{
  "arch": "transformer",
  "model": "audio frame classifier",
  "dataset": "synthesized solo parts of chorales (CocoChorales)",
  "hop_length": 160,
  "win_length": 512,
  "activation": "gelu",
  "head_dim": 32,
  "width": 128,
  "residual_init": "none",
  "beta1": 0.9,
  "beta2": 0.95,
  "lr_schedule": "cosine",
  "final_lr_fraction": 0
}
Rows from block 3 of a small audio frame classifier, named by matrix and row number. Rows with one number belong to one neuron. Each number is 128 + 32 x the weight over its row's rms, rounded and kept within 0 to 255. All counts start at 0. Numbers have three digits each.
Before each neuron's rows are labels from the 100 clips, of 14976, where the neuron reaches its highest value: "responds to" is what is common among them. Only what is clearly more common there than usual is listed. The data: synthesized solo parts of chorales (CocoChorales).
# fc1: MLP up (model.blocks.3.mlp.fc1.weight, 512x128), inputs 0-127
# fc2: MLP down (model.blocks.3.mlp.fc2.weight, 128x512, transposed), outputs 0-127

responds to: note A3; note G#3; note B3; tuba
fc1.231:189152145080168149163100080096090121159093193102148039092129128139106131129085134176085118139118089148135108117140140138099073109109187113162158139158124160152069159102134150133146086120064093220132176138147116110160086094148127147083137130102135107161111088127156090112124196141143161113130101153179065143118154180132091124101112140157093132066150122108066099126179141158140138170136
fc2.231:129085151176109097157115103142114118153169108193110171123137091100114140152152113116184108108143117161169101101073146159160162112116121129093076157140088129190149104123125094150147159202110104117112163058142165082085123155165159071151136174093102129093125116136107129147065084113177081056170106140174136148128093111167149138064155141168161111188131144086128156129147190125060141103120

responds to: note C#3; cello
fc1.93:114088170126253104125130082165128126130129180163196088124041088114117166097124132132105075127121099113134049066158140174120148139062133144170127164146153118173081098138127100110166132146139084160178203153137169097112125159162157129115131150122130114136137117104145123092087157140109128053153111139127111116116140122150152159119137177176119127113120117088105152126128109212106108105135
fc2.93:124141080143140154121110105157120146094169170122147102126075150050057140127116111096146110159166095143198125142111125191150161088132173111098135127147107146147178100132108160123127120136107186141149146096100172150127141095162135070143084152084110139135124096151112144138121114049091126123149179113133179031069077149142138158079125136089095121142137098130139143083190141168037099152146

responds to: note A3; tuba
fc1.325:116108166121088101185118137157067136188145182121074166073158132141121137193157016108094146161141158172149114123143105109116171150128176157101130179195117089146087185052087104127114085129112161144141104138175147114170069124165137108134136119116120133157090083113161133096091111113089143135110128126186099152116132104132088112126048153147124082140119092132122160151119176116118117110099
fc2.325:120121156131159098144121161111107138142105114218144107131116149067114146161180172117198116139167114156108161130142180124113130098119175088158114138172049108146106091048056184113127113131130099080126130090142156122115140149114143143105115206110102118217115143109126131088160105149136083109170125129099093139087151135119192142121161098114111089198155097153128093122178123151103174161086

responds to: note G#5; flute; note A#3
fc1.0:153063136122137133094090145087102206126133187125110110157172158146128152142174117142134124129146142178080095190156114169122130084105125090181139133115123139136123170114135155230112126139105179131197103134150085136127132123106088146106157131154165100143195118156102132159124094057070150116088122117094165115097132135086114096066105121141163100037085088147129103138136130142132165078079
fc2.0:139101169125067157088142103097137119124161069160102154171162090174172102097155091081160088112140139187083164189137126114120145140122130098160100102126111131152113185145103169180143094122103129046122115118177075158118164121124127127144127121140148055056142111159150146124078084098169211104154106126093107156161125135133125070091102126142119179110090151103156097174141120128184139071119

responds to: note A3; tuba; note D3; note A2
fc1.35:148153165118125113095109134147049112184140114158130147094043150138116111145115115090092107129101095177132124149123139126163135121162225181146093164152151139145108126084101189137133112155093185149113112178110116139151070141150100104085125108120179150123118197122117059178117178193105158146107120136121079155160184091148083154155137161110137122101066086103125074101135106150098116121177
fc2.35:155113120085145134160171132108156115124078114118092126118126151135139053096108105178153151115121142123151090108138118135163014062146081125182065147146088135145100109117127130156120143130124113160088122128175156136136156112107143157131127063157128146125078175088102119127163169102152169109145064176092115106105142152177204077125117143110198128067152169098125118148105175123117193160180

responds to: note C4; note D4; note A#3; note D#4
fc1.143:159106144127141141153112114187124148134168142137090138110094172163105136082132165107075163138134082122148082150174137133113146148131095164155154142153105131166152159118189113182102117135037147137140124122090117168141108178124168123122099090173182131124180111140069128133104102078083188141080110069137121154132164113106071168086101186156130094044135126116136084069112057109143174135107
fc2.143:173102113155121194075177084183136089136065103149141162120115137106142142141095121166161063118105078124087102116102164174128164100151095185136122143103152172142156123153135068193100116168141143090167146151144122128094156085215114137100114031113058117109142131115121160115081081138185136120104129162133163194089097118130103111105071104107106135122139113116135133120095138157135099107087

responds to: note A3; tuba; note B3
fc1.165:138106120098102037174089114147077120189131166139102103096150142137146173232165091125102099112173151167155119137130169125100165139085175139151137192172109099167063206129146096120132084114134149167191137103176156141090089113162093135111157124135115097167156107113151128075147125130102122152120092141190105198091111125095091107080113148141134132131112111149120161136112137117193129123134
fc2.165:134113113107080097123090130086129185164086117206121140096123140059134156160159140127161127125152161142143124105088190132102099095134189109106133161164064110180117124067112173141134118152111119120095148093138146094141093154128130107133120217092042129182112112114110160077097109139158099062207104126144135148055129152106157147121137115127086101189135120152130137108171145137120165179101

responds to: note B3; cello; note A3; note F#3
fc1.479:110132158105130224110105122150141151158132183142181130121172138165181162072087131128119135161107135156122094105090152156120059171081105149139118132113143078120106164121133110187152101126107192131175173132164149107170160123122131176130113129083166149079163130151101101149095135089098133085117168139176107121140182129132112194156080165142113130086129113076126048109180104143111126075059
fc2.479:119125139194198087099085106130130110124136055105108136175173136127151120137148087141101137132148068118141104122105161104163148150128128051162113107096144168137108157157106146102138199037119109100109147143163078176099151109102108116132101137098134179091142075128166121156148175105099087178094119182097117042137119130086151179100145089125186138149109140161119160109132152111081103158178

responds to: note B3; clarinet; note C4; note C#4
fc1.438:103194100085114173087113113190151137182103133170137133117155156124126166069168179154138179125097133119077077174115105155093104102108058170134149145109097101097167155127107096201134102132116153107129170091142141087158135150088091121079133130160125077175139115115113095148148151133153123076074197117112146112109134131041079156150106130165083094114141147125086156105140133112129199152091
fc2.438:122176116098061150088180085160077153178071118134073160136159128208137136115170165155119185099119146121155077171115131087110137126119098137114144141141127135141153137103105065163127148099138121089125101180099140137189119179097144108156127120145141098150156145169124158113153111158122189118111091160187087165109170101080061212133111091096079144124087071150085128111125128109129170133100

responds to: note A3; tuba; note B3; note G3
fc1.295:116091186089145103111076130138056160112150137137118098110125116113131200127161115120118140106118107173148114093110131176096122126087167127141164146139207134170088171107141121144163101134037115173161131147114069120146067106103125185089115122135171091155147121145184080125100139143132151098107092176152111169156158145081106138085129131199171124072084053099142130137148173128166094127168
fc2.295:118089097116136108148130153147097103093185127138106150126091095100162144118203158138098113144058153180168156170093051126188180118148156173086092113184055118145157164100151175157124119148099155149169170131110140199127163152115147066134194144134150118169119155117152089130140166097096115112144121110113104118137091096151114098127089163102094092114129096095101065087118138050127130124157

responds to: note F#3; note F#5; tuba; note E3
fc1.317:068141167109152132117104162139126185177180157158144099198184096077123125133084137127104103084130143182091097116149132147141125124073126091155179128116139121123142139107147131162186107121140134140104182123124070186200122116111169134114132030113121100143106154093097150146137096112123139107095141132072106132097188148109069127135101181159099147055110095129065149101186148112150154089160
fc2.317:145042176103153116171126091138117139098152079133118084160081137107138101056134107142112140164154147106169100147127079170215136123100141138109112122156178099162117103111062174122149125182102136161139128125114130112120139084135147138137095165113198163089136150091114102146114141185104180077096110101100108070120092128127149175109082136123154170166141135095145065131193103169064077118123

responds to: note C#3; note G#3; bassoon; note F#3
fc1.98:115164141086128116151116147122097126130092144199091088113171158116120115132167111114141152132096108182114053141135118155072163122102121126198137165112145078135142125136131135202141122129145121157139104152147153145116109091138149217130054094176114156122178146100160123091073124172101197119049144131092122133089141149121092128098060166117126073041100126122109111108107086183150145144151
fc2.98:112186098098153095176124140130189123190110172182145116098114147126107158140095106081068075148182157139154134114111114140101108134161186115061147133135036117179191081137105135138120150134121140156127133169129133136157112172117111133117085140064114135146095124124131148129141075155075151129077172136063105095080147119175160118088084137105123157084132115175086111089089110192080149151125

responds to: note B3; note C#4; clarinet; viola
fc1.34:114158105101105162111102114185120111221109165114190122117126119137171173102138176131103168096078125078068044129129131120083084155079102194122178146121172121081131204175130104123122078105163134126135128114101165106137123143158145120075126120120102122152181122129119089136122161095176123120081146125140124180106125154069066168132131155175065098147125125106115142145155125116177180136103
fc2.34:130124061132081147115144115197111188119126102107133186135120139206108139097147149159146139125083167077149122141128124092083172134131137104111143092161152143100194128144126126131117136070109105118133133124091163126136118179102153095183101144095140114154160137135123127087115155116128097120082071144143142152120199133093127224177142073149075036144115125148129139088116234117120143163112

responds to: note F4; clarinet
fc1.182:131117140124085220104083164123104131128143137109112135135120182089112165145055110062085135111173111143104082128159190158119138114163155128125162123119124105092173142133101108158168130162088194108138105156199117074160092138153098116145140096097097137118107092153134105139159145097097138159091221147176162099129120112135096188084066147092092161076099110130128096098153114193140166117111
fc2.182:146084140130125230147101141090116091153132164069134101187148106142110157121057062064118159138138126111131079129108143186067143140119069088151142136104144111112121098152095137103158167085097169089188160165127105080107142144131120082119180122125160150096094072157082099112167122110177149149147150132147184121127115115112107193123106134128130117138105115125218143173187119153144127101121

responds to: note D#4; viola; note F4; note C#4
fc1.370:176105114104182210068130114122111102188098184151186082175100146094127148103100099158074156067119103117095083117142121166178099118068125101164122125130124108114136113150115118138145090122136110146155180131172124104164124076219120169116093036113105142135106123052099164122128127125149154139136127169118158156153158165104131171103114128141059099145130134120071101117166138145153150097100
fc2.370:180138130145158195094136081160143092170159155120174135174134165155109090073127125156139131079150073101133038141101119187127130108108053168136044151115178130090192090152140091098097144111137138147167140128126144119093097101191148177119072049141164134075130109116109131150116154101163143177112156152106153121135140124118093197133109130151095096160108125121116155097158152089139152124112

responds to: note D#4; clarinet; note D4; note C#4
fc1.190:141092123124071186080101166133120169123156122122112113154146129129133136144089046133125131099125157143040109104084172115145158097164138100119162087081132110139147114121112155130177124104146154158074103193175173090149082107180111141162090077127127130091098119173165165123119071104104160173123166156114141103104139169155108173064084172075139148158091115134120142109172116178075168092090
fc2.190:146094123102118204121150159152142111130135137075113114129137079200146079117096137099069108156115139142102081105073121173166145151165091145083100132153112124122179100159132123183108135165081161124147187160094162085059118118145122097129100151124158156080109139120091136128183087086131102163127140139133182131150130133154046166086059094126068137096095163094119155160186145184144152101126

responds to: note G#5; note F3; trumpet; note A#5
fc1.401:091151224173164112133093164165109171127180109153113136161113097101117098171127131081121074142087132188135091105162120122081183134139134117170168166127175155126162153153128097152163150132145102116135095146096098180114039118080188160101114082155132108152145175127140108143084092100115110105109138101113120162096171126113107116115097202167163120079087080150115155115109072108132088088170
fc2.401:140109145147228113118153091121135062175134148105153078087189149118151121108068054116097101101133078122091117157114114133120125141132127115136068095189120112176169138166102167158088117104109215076128163105175118154057154095129129162118107167104168147111114129094152123115138141077140101141066177169068135122125142172112154123175111104130150113136108125069096116122153175168112118141129

responds to: note G#5; flute; note F#5
fc1.485:183080149138142126119077142123106185133132141127118171163141101115125109092187108136161167118165089135030048152154075156147137061120130108102167137137136172183168149167133144196158122095137156105129104150129096106147113148162137187116082106157154114164195155099152144153102103082114113084099108112079108170115151162096144166080111161109161100122069110116084172130153102140088134084110
fc2.485:176112149135121133136122082165118121100167086027140195110179103141121125122149061109179111128188088138055157117121107136087097137121124100082113094133116136124164134162141136126144095085106147062058131109128154104074103106115142140175113172156164062123126136090142141153128125087121126060085130129133168189123086147103186138196171167136137134173126118126113138193142099105139086135143

responds to: note G#5; trumpet; instrument: flute; note A#5
fc1.333:142127151142113129107113182119119227113155104173134146147140097141137080105161123102164160092102093186024130166154071163104138075105155103126093132115129140161138100137086159204141107105139106102145073128142058148126164126109162186114137099149158076133159169115079119154066120101125168152064121124059128147120176129098066121142150157127140057097097146146144134138134141124135121148127
fc2.333:134085152120176091110119088134093089130188105089146193124161108132158124131139107123112143133187071190122146146115100174165120137149173075075153147115109136118098125135141126130144120137088195097138127070124094082120110123095080122132116113109138116153114112121183114194159124065154100075081128112147146133133071133114194097128158167177183167131100078085106180223107112124138095091153

responds to: note F#3; note G#3; tuba; note E3
fc1.303:149105134133118167090129153162155155190121183128142144209133114140080123088098178134167102078153159127064126137143097133109132153104115114107212106127154154100162126108154149145134114117138146165140117096134104177171135091118097172157080071101134107142151136153107136161174058080039195127069085160087088124134194140113124140143101129114152123069092140128088098067143145119136126087107
fc2.303:141181083073073193115121156144116167134099177131112142193136060162121124138099137119109077150119195118064131143128098086108084153167139112176189102138177152131170150129138135152133142132170093129127145163162118087112130139192149098084102105106115128093138132135069136061138129141116140118162121073107072140094171168114130090130104158114022095126166160138113160108186148142122157103126

responds to: note C#3; bassoon; note C#4
fc1.192:148156163083121091172127195096093127119086160171129083135148176092158137156160028111159156170089114176135093106157107099137156119087125122153097184175101114157096138146122152142160075103135116123151095135185180119123151079159153184112081113179126139181121131085170135069111150124105169133117149085120105113081134135125152111127076149134167077131086106094083101167139125173175171151099
fc2.192:119131119095102104170144125172156093177180145125124149106143145088129140177139118127067116142146144192175120112126069127168153134077166099085129120149103137123132095142128148137098103103068119089112102151106108178194126147138179151208085121116074105199097113115083137144122109111107178117090181166143151159106092126213165131073112169154142137095107096115065144145075178128094167114097

responds to: note C4; note A#3; tuba; note D4
fc1.404:178134130131158202136117127105109093178131111139180117161075177127152130102128178128077152096097075117099055155163156167158122120134120165184113162141166127097178136136156130211122083112108129120151101106134150101153125094179101138091088097130122122134166109103091137159126196100152099139120199081131130148142160126110107178116130149158092116138135118105106031165161057155146157095078
fc2.404:164190075144153142074107063134071141129094133139162103181096211098127149116105175175121140099095111095129087117112102109126166122117134135121085105104197120089234127155134120127144144109149145124147158142141142167157094085149149162148092032137160190106126131092059114106147166130153098128137148184117118089126176102145089150143139084094126158143139124168138120089159141139119096169093

responds to: note C4; tuba; note D4; note A#3
fc1.428:159169122100106194121141104154127109150134113154144126141097203122117168061095188132074166130089090149163110162145115165102161094117115162127108188150142106150151133083121139213127103146040097095098129134104064116140153129113124112050124127163139093173134134113105088175114180159136170116109142095129153113104132097072068167139125127113088077140140111139113048111188110131158161130132
fc2.428:159180087075126135005117130154078104156102152151132107097090176105105145130110157165118143126073115096169066096139120083122087128108166150145152144157134149128191147138097091180118152145099154124136149213099089150113132128159179123132114102129121170102164124116082130074119105131169116140106068221157050166130165140138099126114143112149066136103142110154125133127146169133095125140130

responds to: note C4; tuba; note A#3; note D4
fc1.50:160167162104122168142128099144102096173113095155152123102120206128117096081121169133055143144109042157133076117147182183114160135148094158157150162138150115126161135121164123223123108153073123087103172138088096131164118141131131118087094130175140111177145133094093124133178154168163143101090113076093160114114129111048073161128111141143095141111149142135110080148187078095152157141097
fc2.50:167177148111133224048112113075097122139129162151163097146107154127089137104081125135121138093090093069123077083137108095122154103150101127090150133187163133142186109169110089202125099176134187083119136194084119113157093121158117118143167141138175145109190117097101106115157095097133156101111126164165097165111165124155102157121140131076072141145126099144106102135168114188119118122077

responds to: note B3; cello; note A#3; note F#3
fc1.367:114117155112127223121137150125113118156149182151188098160085115108179174093048131110083105112084165140053098104114119140135118155092149138129159151145100113107080143081132153115154066140138115159148189163142149145170150121163106108107190128134132132097105150086125115128148114119062183085150154086132123141136193111105121178148093151152122089163108110105069087112211108150146117085090
fc2.367:179129139172210037121167138039154171108128142152091125110132108107064081112188102142166143129182070137164141150099135151142151113139164103138108176149070176174103071141163112142108154098114107128147104098124128121132140170092157126161087113113172105115150119093158160152112126143118095155118085119123091074141087125092182130097146116118170126157116147149088114091129130119135097189210

responds to: note C#3; note G#3; note C#4; note F#3
fc1.341:152160175092164106175093177118117098106118194146070153123141121103109144159130127124151148180099100159121065139171092130103130099102159125169128153167116101138107143100140134206151106106142114163138130148162186153123124126134208174152065097141130117153151131113105116123069132103088168103118110091117100123041156160142142132123079159121161070049110106076068110106122091148154206126112
fc2.341:108143092091164126169133138122108087164137123154121123121121134047131189129124092086065096150150132173160116111097109181150100128140251130105125165196094092163142141145115147141126119172154174149128131148130132139126086111154157190115111093114078137164070114079081155134126108110118137171079157164116128101059079127169107069112120175073084132109173109119072108139099136142098144124138

responds to: note F4; note G4; flute
fc1.482:161125169121128154123136143094076156130173212186135077172122107071079155128127117114077109118152122174133116141167114171132158100091158082141145179192097104174115100030104194171139108153105121116154147133134095160150128116140138155077159153134142084131143145093110146113085117104108184109091129130116118130119141075128088123134104141148085048113102123107097084104193170132136060090125
fc2.482:126157084117150097083144035149229183134098112142131104070130105127089097116198166154173074123159113105154123140111214162117102137122096126107186127095132114137122087137096083113073185129119126126158131152106095102092106153094087152154104159138120146128165104172127129169134108147143088114122125119135145154178135113142122098111141096105117149101167180166173160118086146115107128234126

responds to: note F#3; note G#3; cello; note E3
fc1.242:126158161101176148119123145164139185173144161152166134209126073142138147112153119152081122096153136164063111122112105140194129101074116086123174149122148171150132093123166086144168118127138107120137184125104091115157088079135128122119089043089111061139133139133138169149143095046107120098127151136098138163110137168153126119102070159178168128125098132143054112106165125125138126036101
fc2.242:103075140130118151111162113120172103088116082123088127142109137127117092116140093107159084139159152113171076144117162137149111176099119208136121099115168134179127113152105106076104145154079110138164097151119076112065144095123126091068089116064143190073139153133163216109117087147132136155142148092110116155134131146087116098113133185114050168161164178099124138138143212171104129173141

responds to: note C4; note C#4; tuba; note A#3
fc1.240:137126132120143169154112140138113099118146092118093113142087161127122128089146180147131172085081103123115092161150092139128142080128080160127118140103151097098200152139150098202149118124131120127077117124140154107145119151154144151126093052201123121132158100109075050196108189141148184120065112147111178111124188110086063195109127158097136115060128157104102112128177074110129141147174
fc2.240:147178136128131168076136090158108164090096130130133144111116164144135129119179156134126146128057111067139119119106130138108184098143146136121160113138105104132189088135072041154141153131124133132108149138088147093115136106096154147188068020128196146174109147123104123073139157136103162102180076198170096181137162137125131155124087088181135139114148146154101151193128083115121131135093

responds to: note D#4; tuba; note C#5
fc1.384:107146191110184146106128166120154163150140185157152111150089099085146129158079098128094099110142138167136140065135083134141103128096151103124150157119151134125089131092088102127190148132108108167125154102128085121146066104111170123111142057055134120112124170148140203094098087083116104114147152136112090115158141162184103072101099147211168142098061143106097128123199125133142083079168
fc2.384:137154135127182099088143109094156095123083102166060108134102171122116181163132108148130104096111088118210102160122157141106117136101107185183089125168076154204140080112113101163080175127098150107193143137129127143089126111111165119073104095085101165107169140118173203097071115094178084148143115125123102152087137187156087096118125138118107167141082136119108097125111162148127120192111

responds to: note C4; note B3; tuba; note A3
fc1.298:129110130091124157086108120129077104207145120171168059140055179089086190134094127102047143094149086130112093113162170179134124091119138152198148168153111104157167104107095160133145107079096124144082106123166077087146113091139119134075148142140074126175142129114159172104131125125176116077104175120150136137116135114095077145087093095131118079155122147129135122096195132166151169148141
fc2.298:181174099123150157054124091154115169109145135133109117120103133103109122114163114150200113110117112109159106158124055106140140071076111151123120141169155178147214109114139117144127110100133146153181100150120157157106126187179190138148064104067093111079137127156168168122077147091140160105174111163070113143069164158162116152091077104098151131111070131117170137119153178171134116130099

responds to: note C#3; note G#3; bassoon; note F#3
fc1.248:086173139053149118168093175100102131136098164152154093111117109118168156121112080104116151124080123163111037081090103141111139104149127164147150178115183104142120140132140112199179108172130119193120161186148162126140078106152183177128081079147107135112142101112148111098093162148099171095088134122110101116078159129146106091125059199133123092093133118094098135115140090176123167135171
fc2.248:111178102098136093106077149162170115185131114166133131135172172144130145138102165128068098150137136117125144141151140122140105133151146112140227103113110131127227118130108178138141181185161142126119123132154089193203151099144145142125102101135128110144109155161043097173162102138080154138063155140085131172096171156204101131111079141096101158109117145152084070110107116128089135134114

responds to: note F4; clarinet; note G4; note D#4
fc1.452:093172175088091140127107179106077129115159145173117109136114155119122118142071083094105134165095149178143071111091151119114097133112170149155156183139101092168126169058126139184183074166076161169105135174113133148164105162114127140123122044137095203123098177088152114088074123145091149119127103109105090129095150121121114123150101185124117121122105039105082128097174121141130167123125
fc2.452:134146140171099144137116154148123157125106128074165205116118112191120161114089117118161163114166099081117152084128178173118136155147129153104199124106150182149142070134134071090121123121093185080099140085097155079072140158114072053162111077144116119163131102126088089107114122076166127124136160149180175183127184147147076150153102127148151130127111131126221149144122089131135150098118

responds to: note F4; note B4; clarinet; horn
fc1.38:084179150139093175085165171167143144082157148145103149148146121133160129106074097100130137137132140168177182107100081116128062129142157180103108124122167137123131130068093175150172111144047150110096137113127077139125148120083120120104099103107161138137111179183147111132103126129077197132105146100098065117119178089103116124160111168193158158082111071067107094138191101096089126146107
fc2.38:147127103145138050150152120109087127106107088123134141087143101088122127147113124094109127125143100158139172089111170139117143123105183081105150139141079171193155066124150149098136086072082135098135150116146141167065198145155118086119103174156125095199107124127145148143192114141152063111108170119148137115095034130130224156091141083087161120193141132154128123141117175153119124144139

responds to: note B3; note C4; note C#4; cello
fc1.402:138110155075107153141123124113078120132123134161146084129144123116171143097081064172122168149103127156096087083096122110153133125080110151127128155169139112173080154122128124195183093152111114162122209175155175128180137101144151138085086090162145192111073130067116098151146155134146114055124113112132129132073124108082119133173066132122137123123153115078052157150173186106109158166079
fc2.402:102096199181139110174108134083117092134222113131137162170178195115116130130126127128100122114129140100176080131141118138117142177053074079092126129110108107121088115082142174106165139086137111076141090120126147145153117125079191120115192169102151118152142194140106144130133160146129089150067118125168108121096103098166167139180109142146191121154051109107116124154175159103133148090102

responds to: note B3; note F#5; note E5
fc1.508:089147142121108155036083122189133129165115115093184115122151123113118171073138165111108168094111146080124072096151151174122099138126098158122204119133147095104183155133135091148134083098113191138141092159090126139166102128108150153098138089139146162122140119093069123115135144171132167130020165152117141121127141151069045193158164160184103129132149153112106154119103093147104143151121
fc2.508:081176125122099174172160097157140191136099149120126125061155134172112127119187146139159149089105129123119087121100194144113144148154109149124151124108136125118109121168122056128088132078122059162079147099077185075170106162100081132140155114102158120135140122167151145114078094207100171112080115113171112172142172147134139194091155085137104076159135115196133152098116109099172152140099

responds to: note F#3; note G#4; note B3; note G#3
fc1.427:113104158075132101095107140184089200130144133136114136161152115068083157160150177108115123098143135159121112147149152173130174092085095089163220150110162116124171115135110109144157127122149118119106161151106076142149083132123167159137117053155125122208122155117145147073138067128122131082040157150071147184132169137104075090126098111158148154085134099158092160099157130103115122088095
fc2.427:135141128118164108134129131176112089122130126178175139090146129121116145094116151126073069129120116128120112130129091125130147135156140096104119116093134205172192111133105177116107138166098140123106134137133092217034172053107142128154104113157194156074132134138151106110148140088092120157069139152097117072138183192167097091110146169194104072081166128111111113107137129137086095134189

responds to: note A3; bassoon; note F#3
fc1.290:119093168111161087181118147111102137096137134150109111145110115103205125161114099103092126139141158168140114040088143071152128149142192114160152139146163150196105166094153113112150114114161080243138136162092137153131063105123173101109106077087157130086102161112179169099118133169121125094158112109096105153140177150158133082125067165173146150113110088140109114117167129127195130113135
fc2.290:154125135112162140096152119124136154101139069195102107140122101139134045094165127119172116127127109163135109145142114164163131106103091107115087100096065126196165071144062126167116159130118153094124112124126127183056186101155169190091115109125169088114121196145173135127080083100192176134124170137088109113101114139167104098111091185144094117135048151078146090117126136134136132115153

responds to: note F#3; bassoon; note G#3; note E3
fc1.235:111145193117136114148104162184116147148177140176110126163122123103079135184109120080073117132121112122109072091148107142079162100131142094194193179133113141172173122100123141169174134144126098123085166160114127141157068174088197132109102052149124132172102178089157145107099067115101116102129133047108107107089144125143100095109045161158153099113107115121070146112123132118134148106124
fc2.235:090110154184186063166177106146205088123130133165180128122156146121163111109158061130144125165133122163184135073133136144114138113167153150122089093171115115215144083068076131109126127100126119097127170116151137149074151116133151119083090110104155124151070138093096145138082115089109101138135169157132144118170176171129129096121114138137182079111144088077077119123114146137063090185118

responds to: note F4; note G#3; tuba
fc1.387:069128167098087155135103163107087122137166094179167149179128179112137153133093152134091130146085118159108127096099172144144123140146135137162140211112127090123147170066127155167194084198076146148105151177155107141170113146113109148088145084135113190116062139058123125107125165117146120093117140103134111126105138049082107141137115144166116133142117073113061116149208099106095145121103
fc2.387:151157150171131149172102160099090185085137114127177117147171171156159092075118121126121169138129100097208077114109096144177114141118147105091144128116086190178140124089085131179158197182078167080094169115066110132146117115088149077185048082125165117111133156089153101091072132083174083167106106133154105106101132134126106140102125080158136119103111139141155121142145147139144146138140

responds to: note A3; tuba; cello; note G3
fc1.100:137128176077155112101079155126124152161120195165179102108085133105159122094122112128112149099119100178132069093126076143141072141097167088172147158156115131162097127071136155154154096121116144166180162146125129152149139122142167150080103102086159103083156142089118149124083151116119142125135103120133039164105221166097096120106100205164117125065061095091091089105152116131146113093133
fc2.100:129114084118049127122156136163150181104125022071106125165153092189129078091138131124155144172129133130059158160102124138201098141121074122066134116116121157145115124113145154141119117119132141153034099055123096130137182115142100131122124076127150093136077152154148136141166125121130186163114129137081153093145070138136111150078111127112130180117134160094154141127124126094086208121145

responds to: note C4; note A#3; note A3; tuba
fc1.178:151152147150177168124079127111128149195136178153194132183095152106099123090145125106084151061117050137115066113195151192172122097169087146140104157084207124120170095127141143170124099166134138094123100125122120123122106119182130131108101084105158136116152123067069094112103155115148148165083163110081142115165153099130103187112133146100116118153116116126116074104129074163089134088091
fc2.178:125134079137195127099123094141091143109120134089167154139102208113137093133160129127169164125128087106123092095092137150149136153146171140106127138088184148095187142157141110058115110107160167148114128103128138178101058088159084177136078067191163198085122105087106083147144154107101095167095129132129151096132089107077101153153176129151174152147186129143176140135096134124093091190133

responds to: note F4; clarinet; note G4; note E4
fc1.453:101143114120127186115115210107101148120175090148106127156145130106139116126085106118125163159104140201163090100125148123156078143129128114165131157134102097152144125087142142157191096205082157158076144206144144187167135152106157128116114033127141168120111130092076122134107132116114143143142136114105135124070118113105099127123140163097112146105104031072057102124197119130102177159118
fc2.453:162147118140092115131113104126088118124119118107149161119138153095139124147096165101114168161110162142158170126114124147159148142143191117060155159196057139138115080071066166123146116132057179100095154067087137092115097123153105046134096136084072135225115125118119076091150147106170076111166118132184146105135104088163135132110126111133128097192161119092175128132148184155132147138121

responds to: note B3; tuba; note C#4; note A3
fc1.118:140101183137134122165130101127131085123209197155097108151082111070138089130123136152045113127109121163147081099151152134142172145124172146128130120172136137148105148047144154171151116163118099139147206158113166173152147210119185105122103118138168159128102177082090117135135091116113128077142118084119099121072170084088118092138100150112112075126140134124094102156194134122132067129090
fc2.118:144099155179210127156107096089163115099133201153156085159109116085117145146145105149116095153186089083132126136132116152103148082110120062064110098126113169147049071123095099147148215132190170091146161117132131108161130089137105100145180187121177084125135137130100094120124177044125114117147106115181161092120121107161112119149125108141145095120096150110098174154142139144103105091136

responds to: note D#4; note F4; note C#4; trombone
fc1.108:164111129122113201099093138113141124161125188122173100148093147116108201135022100104079114054151135140084122139141147116137139138078147080135110115157151143079143126113172163168149071155110106108155130099171032141170083060168078140137138084115081115141109113103098149153164123062127145166113131150121120150126161149129090148113092143097100141103117112152113114126143194162182125098117
fc2.108:162108088133100200122105127100116127160163169140133071161174134114100094134101132078117128140164161113074100155123114126086136101128080088162095124101169096100160122151131199100120125069176085146171135149178126120125112111176166096124089127130150155015125064144069176128167074110164158130136130072083153088125167149104140118104116119114089121158117135124191117096184126143128131076103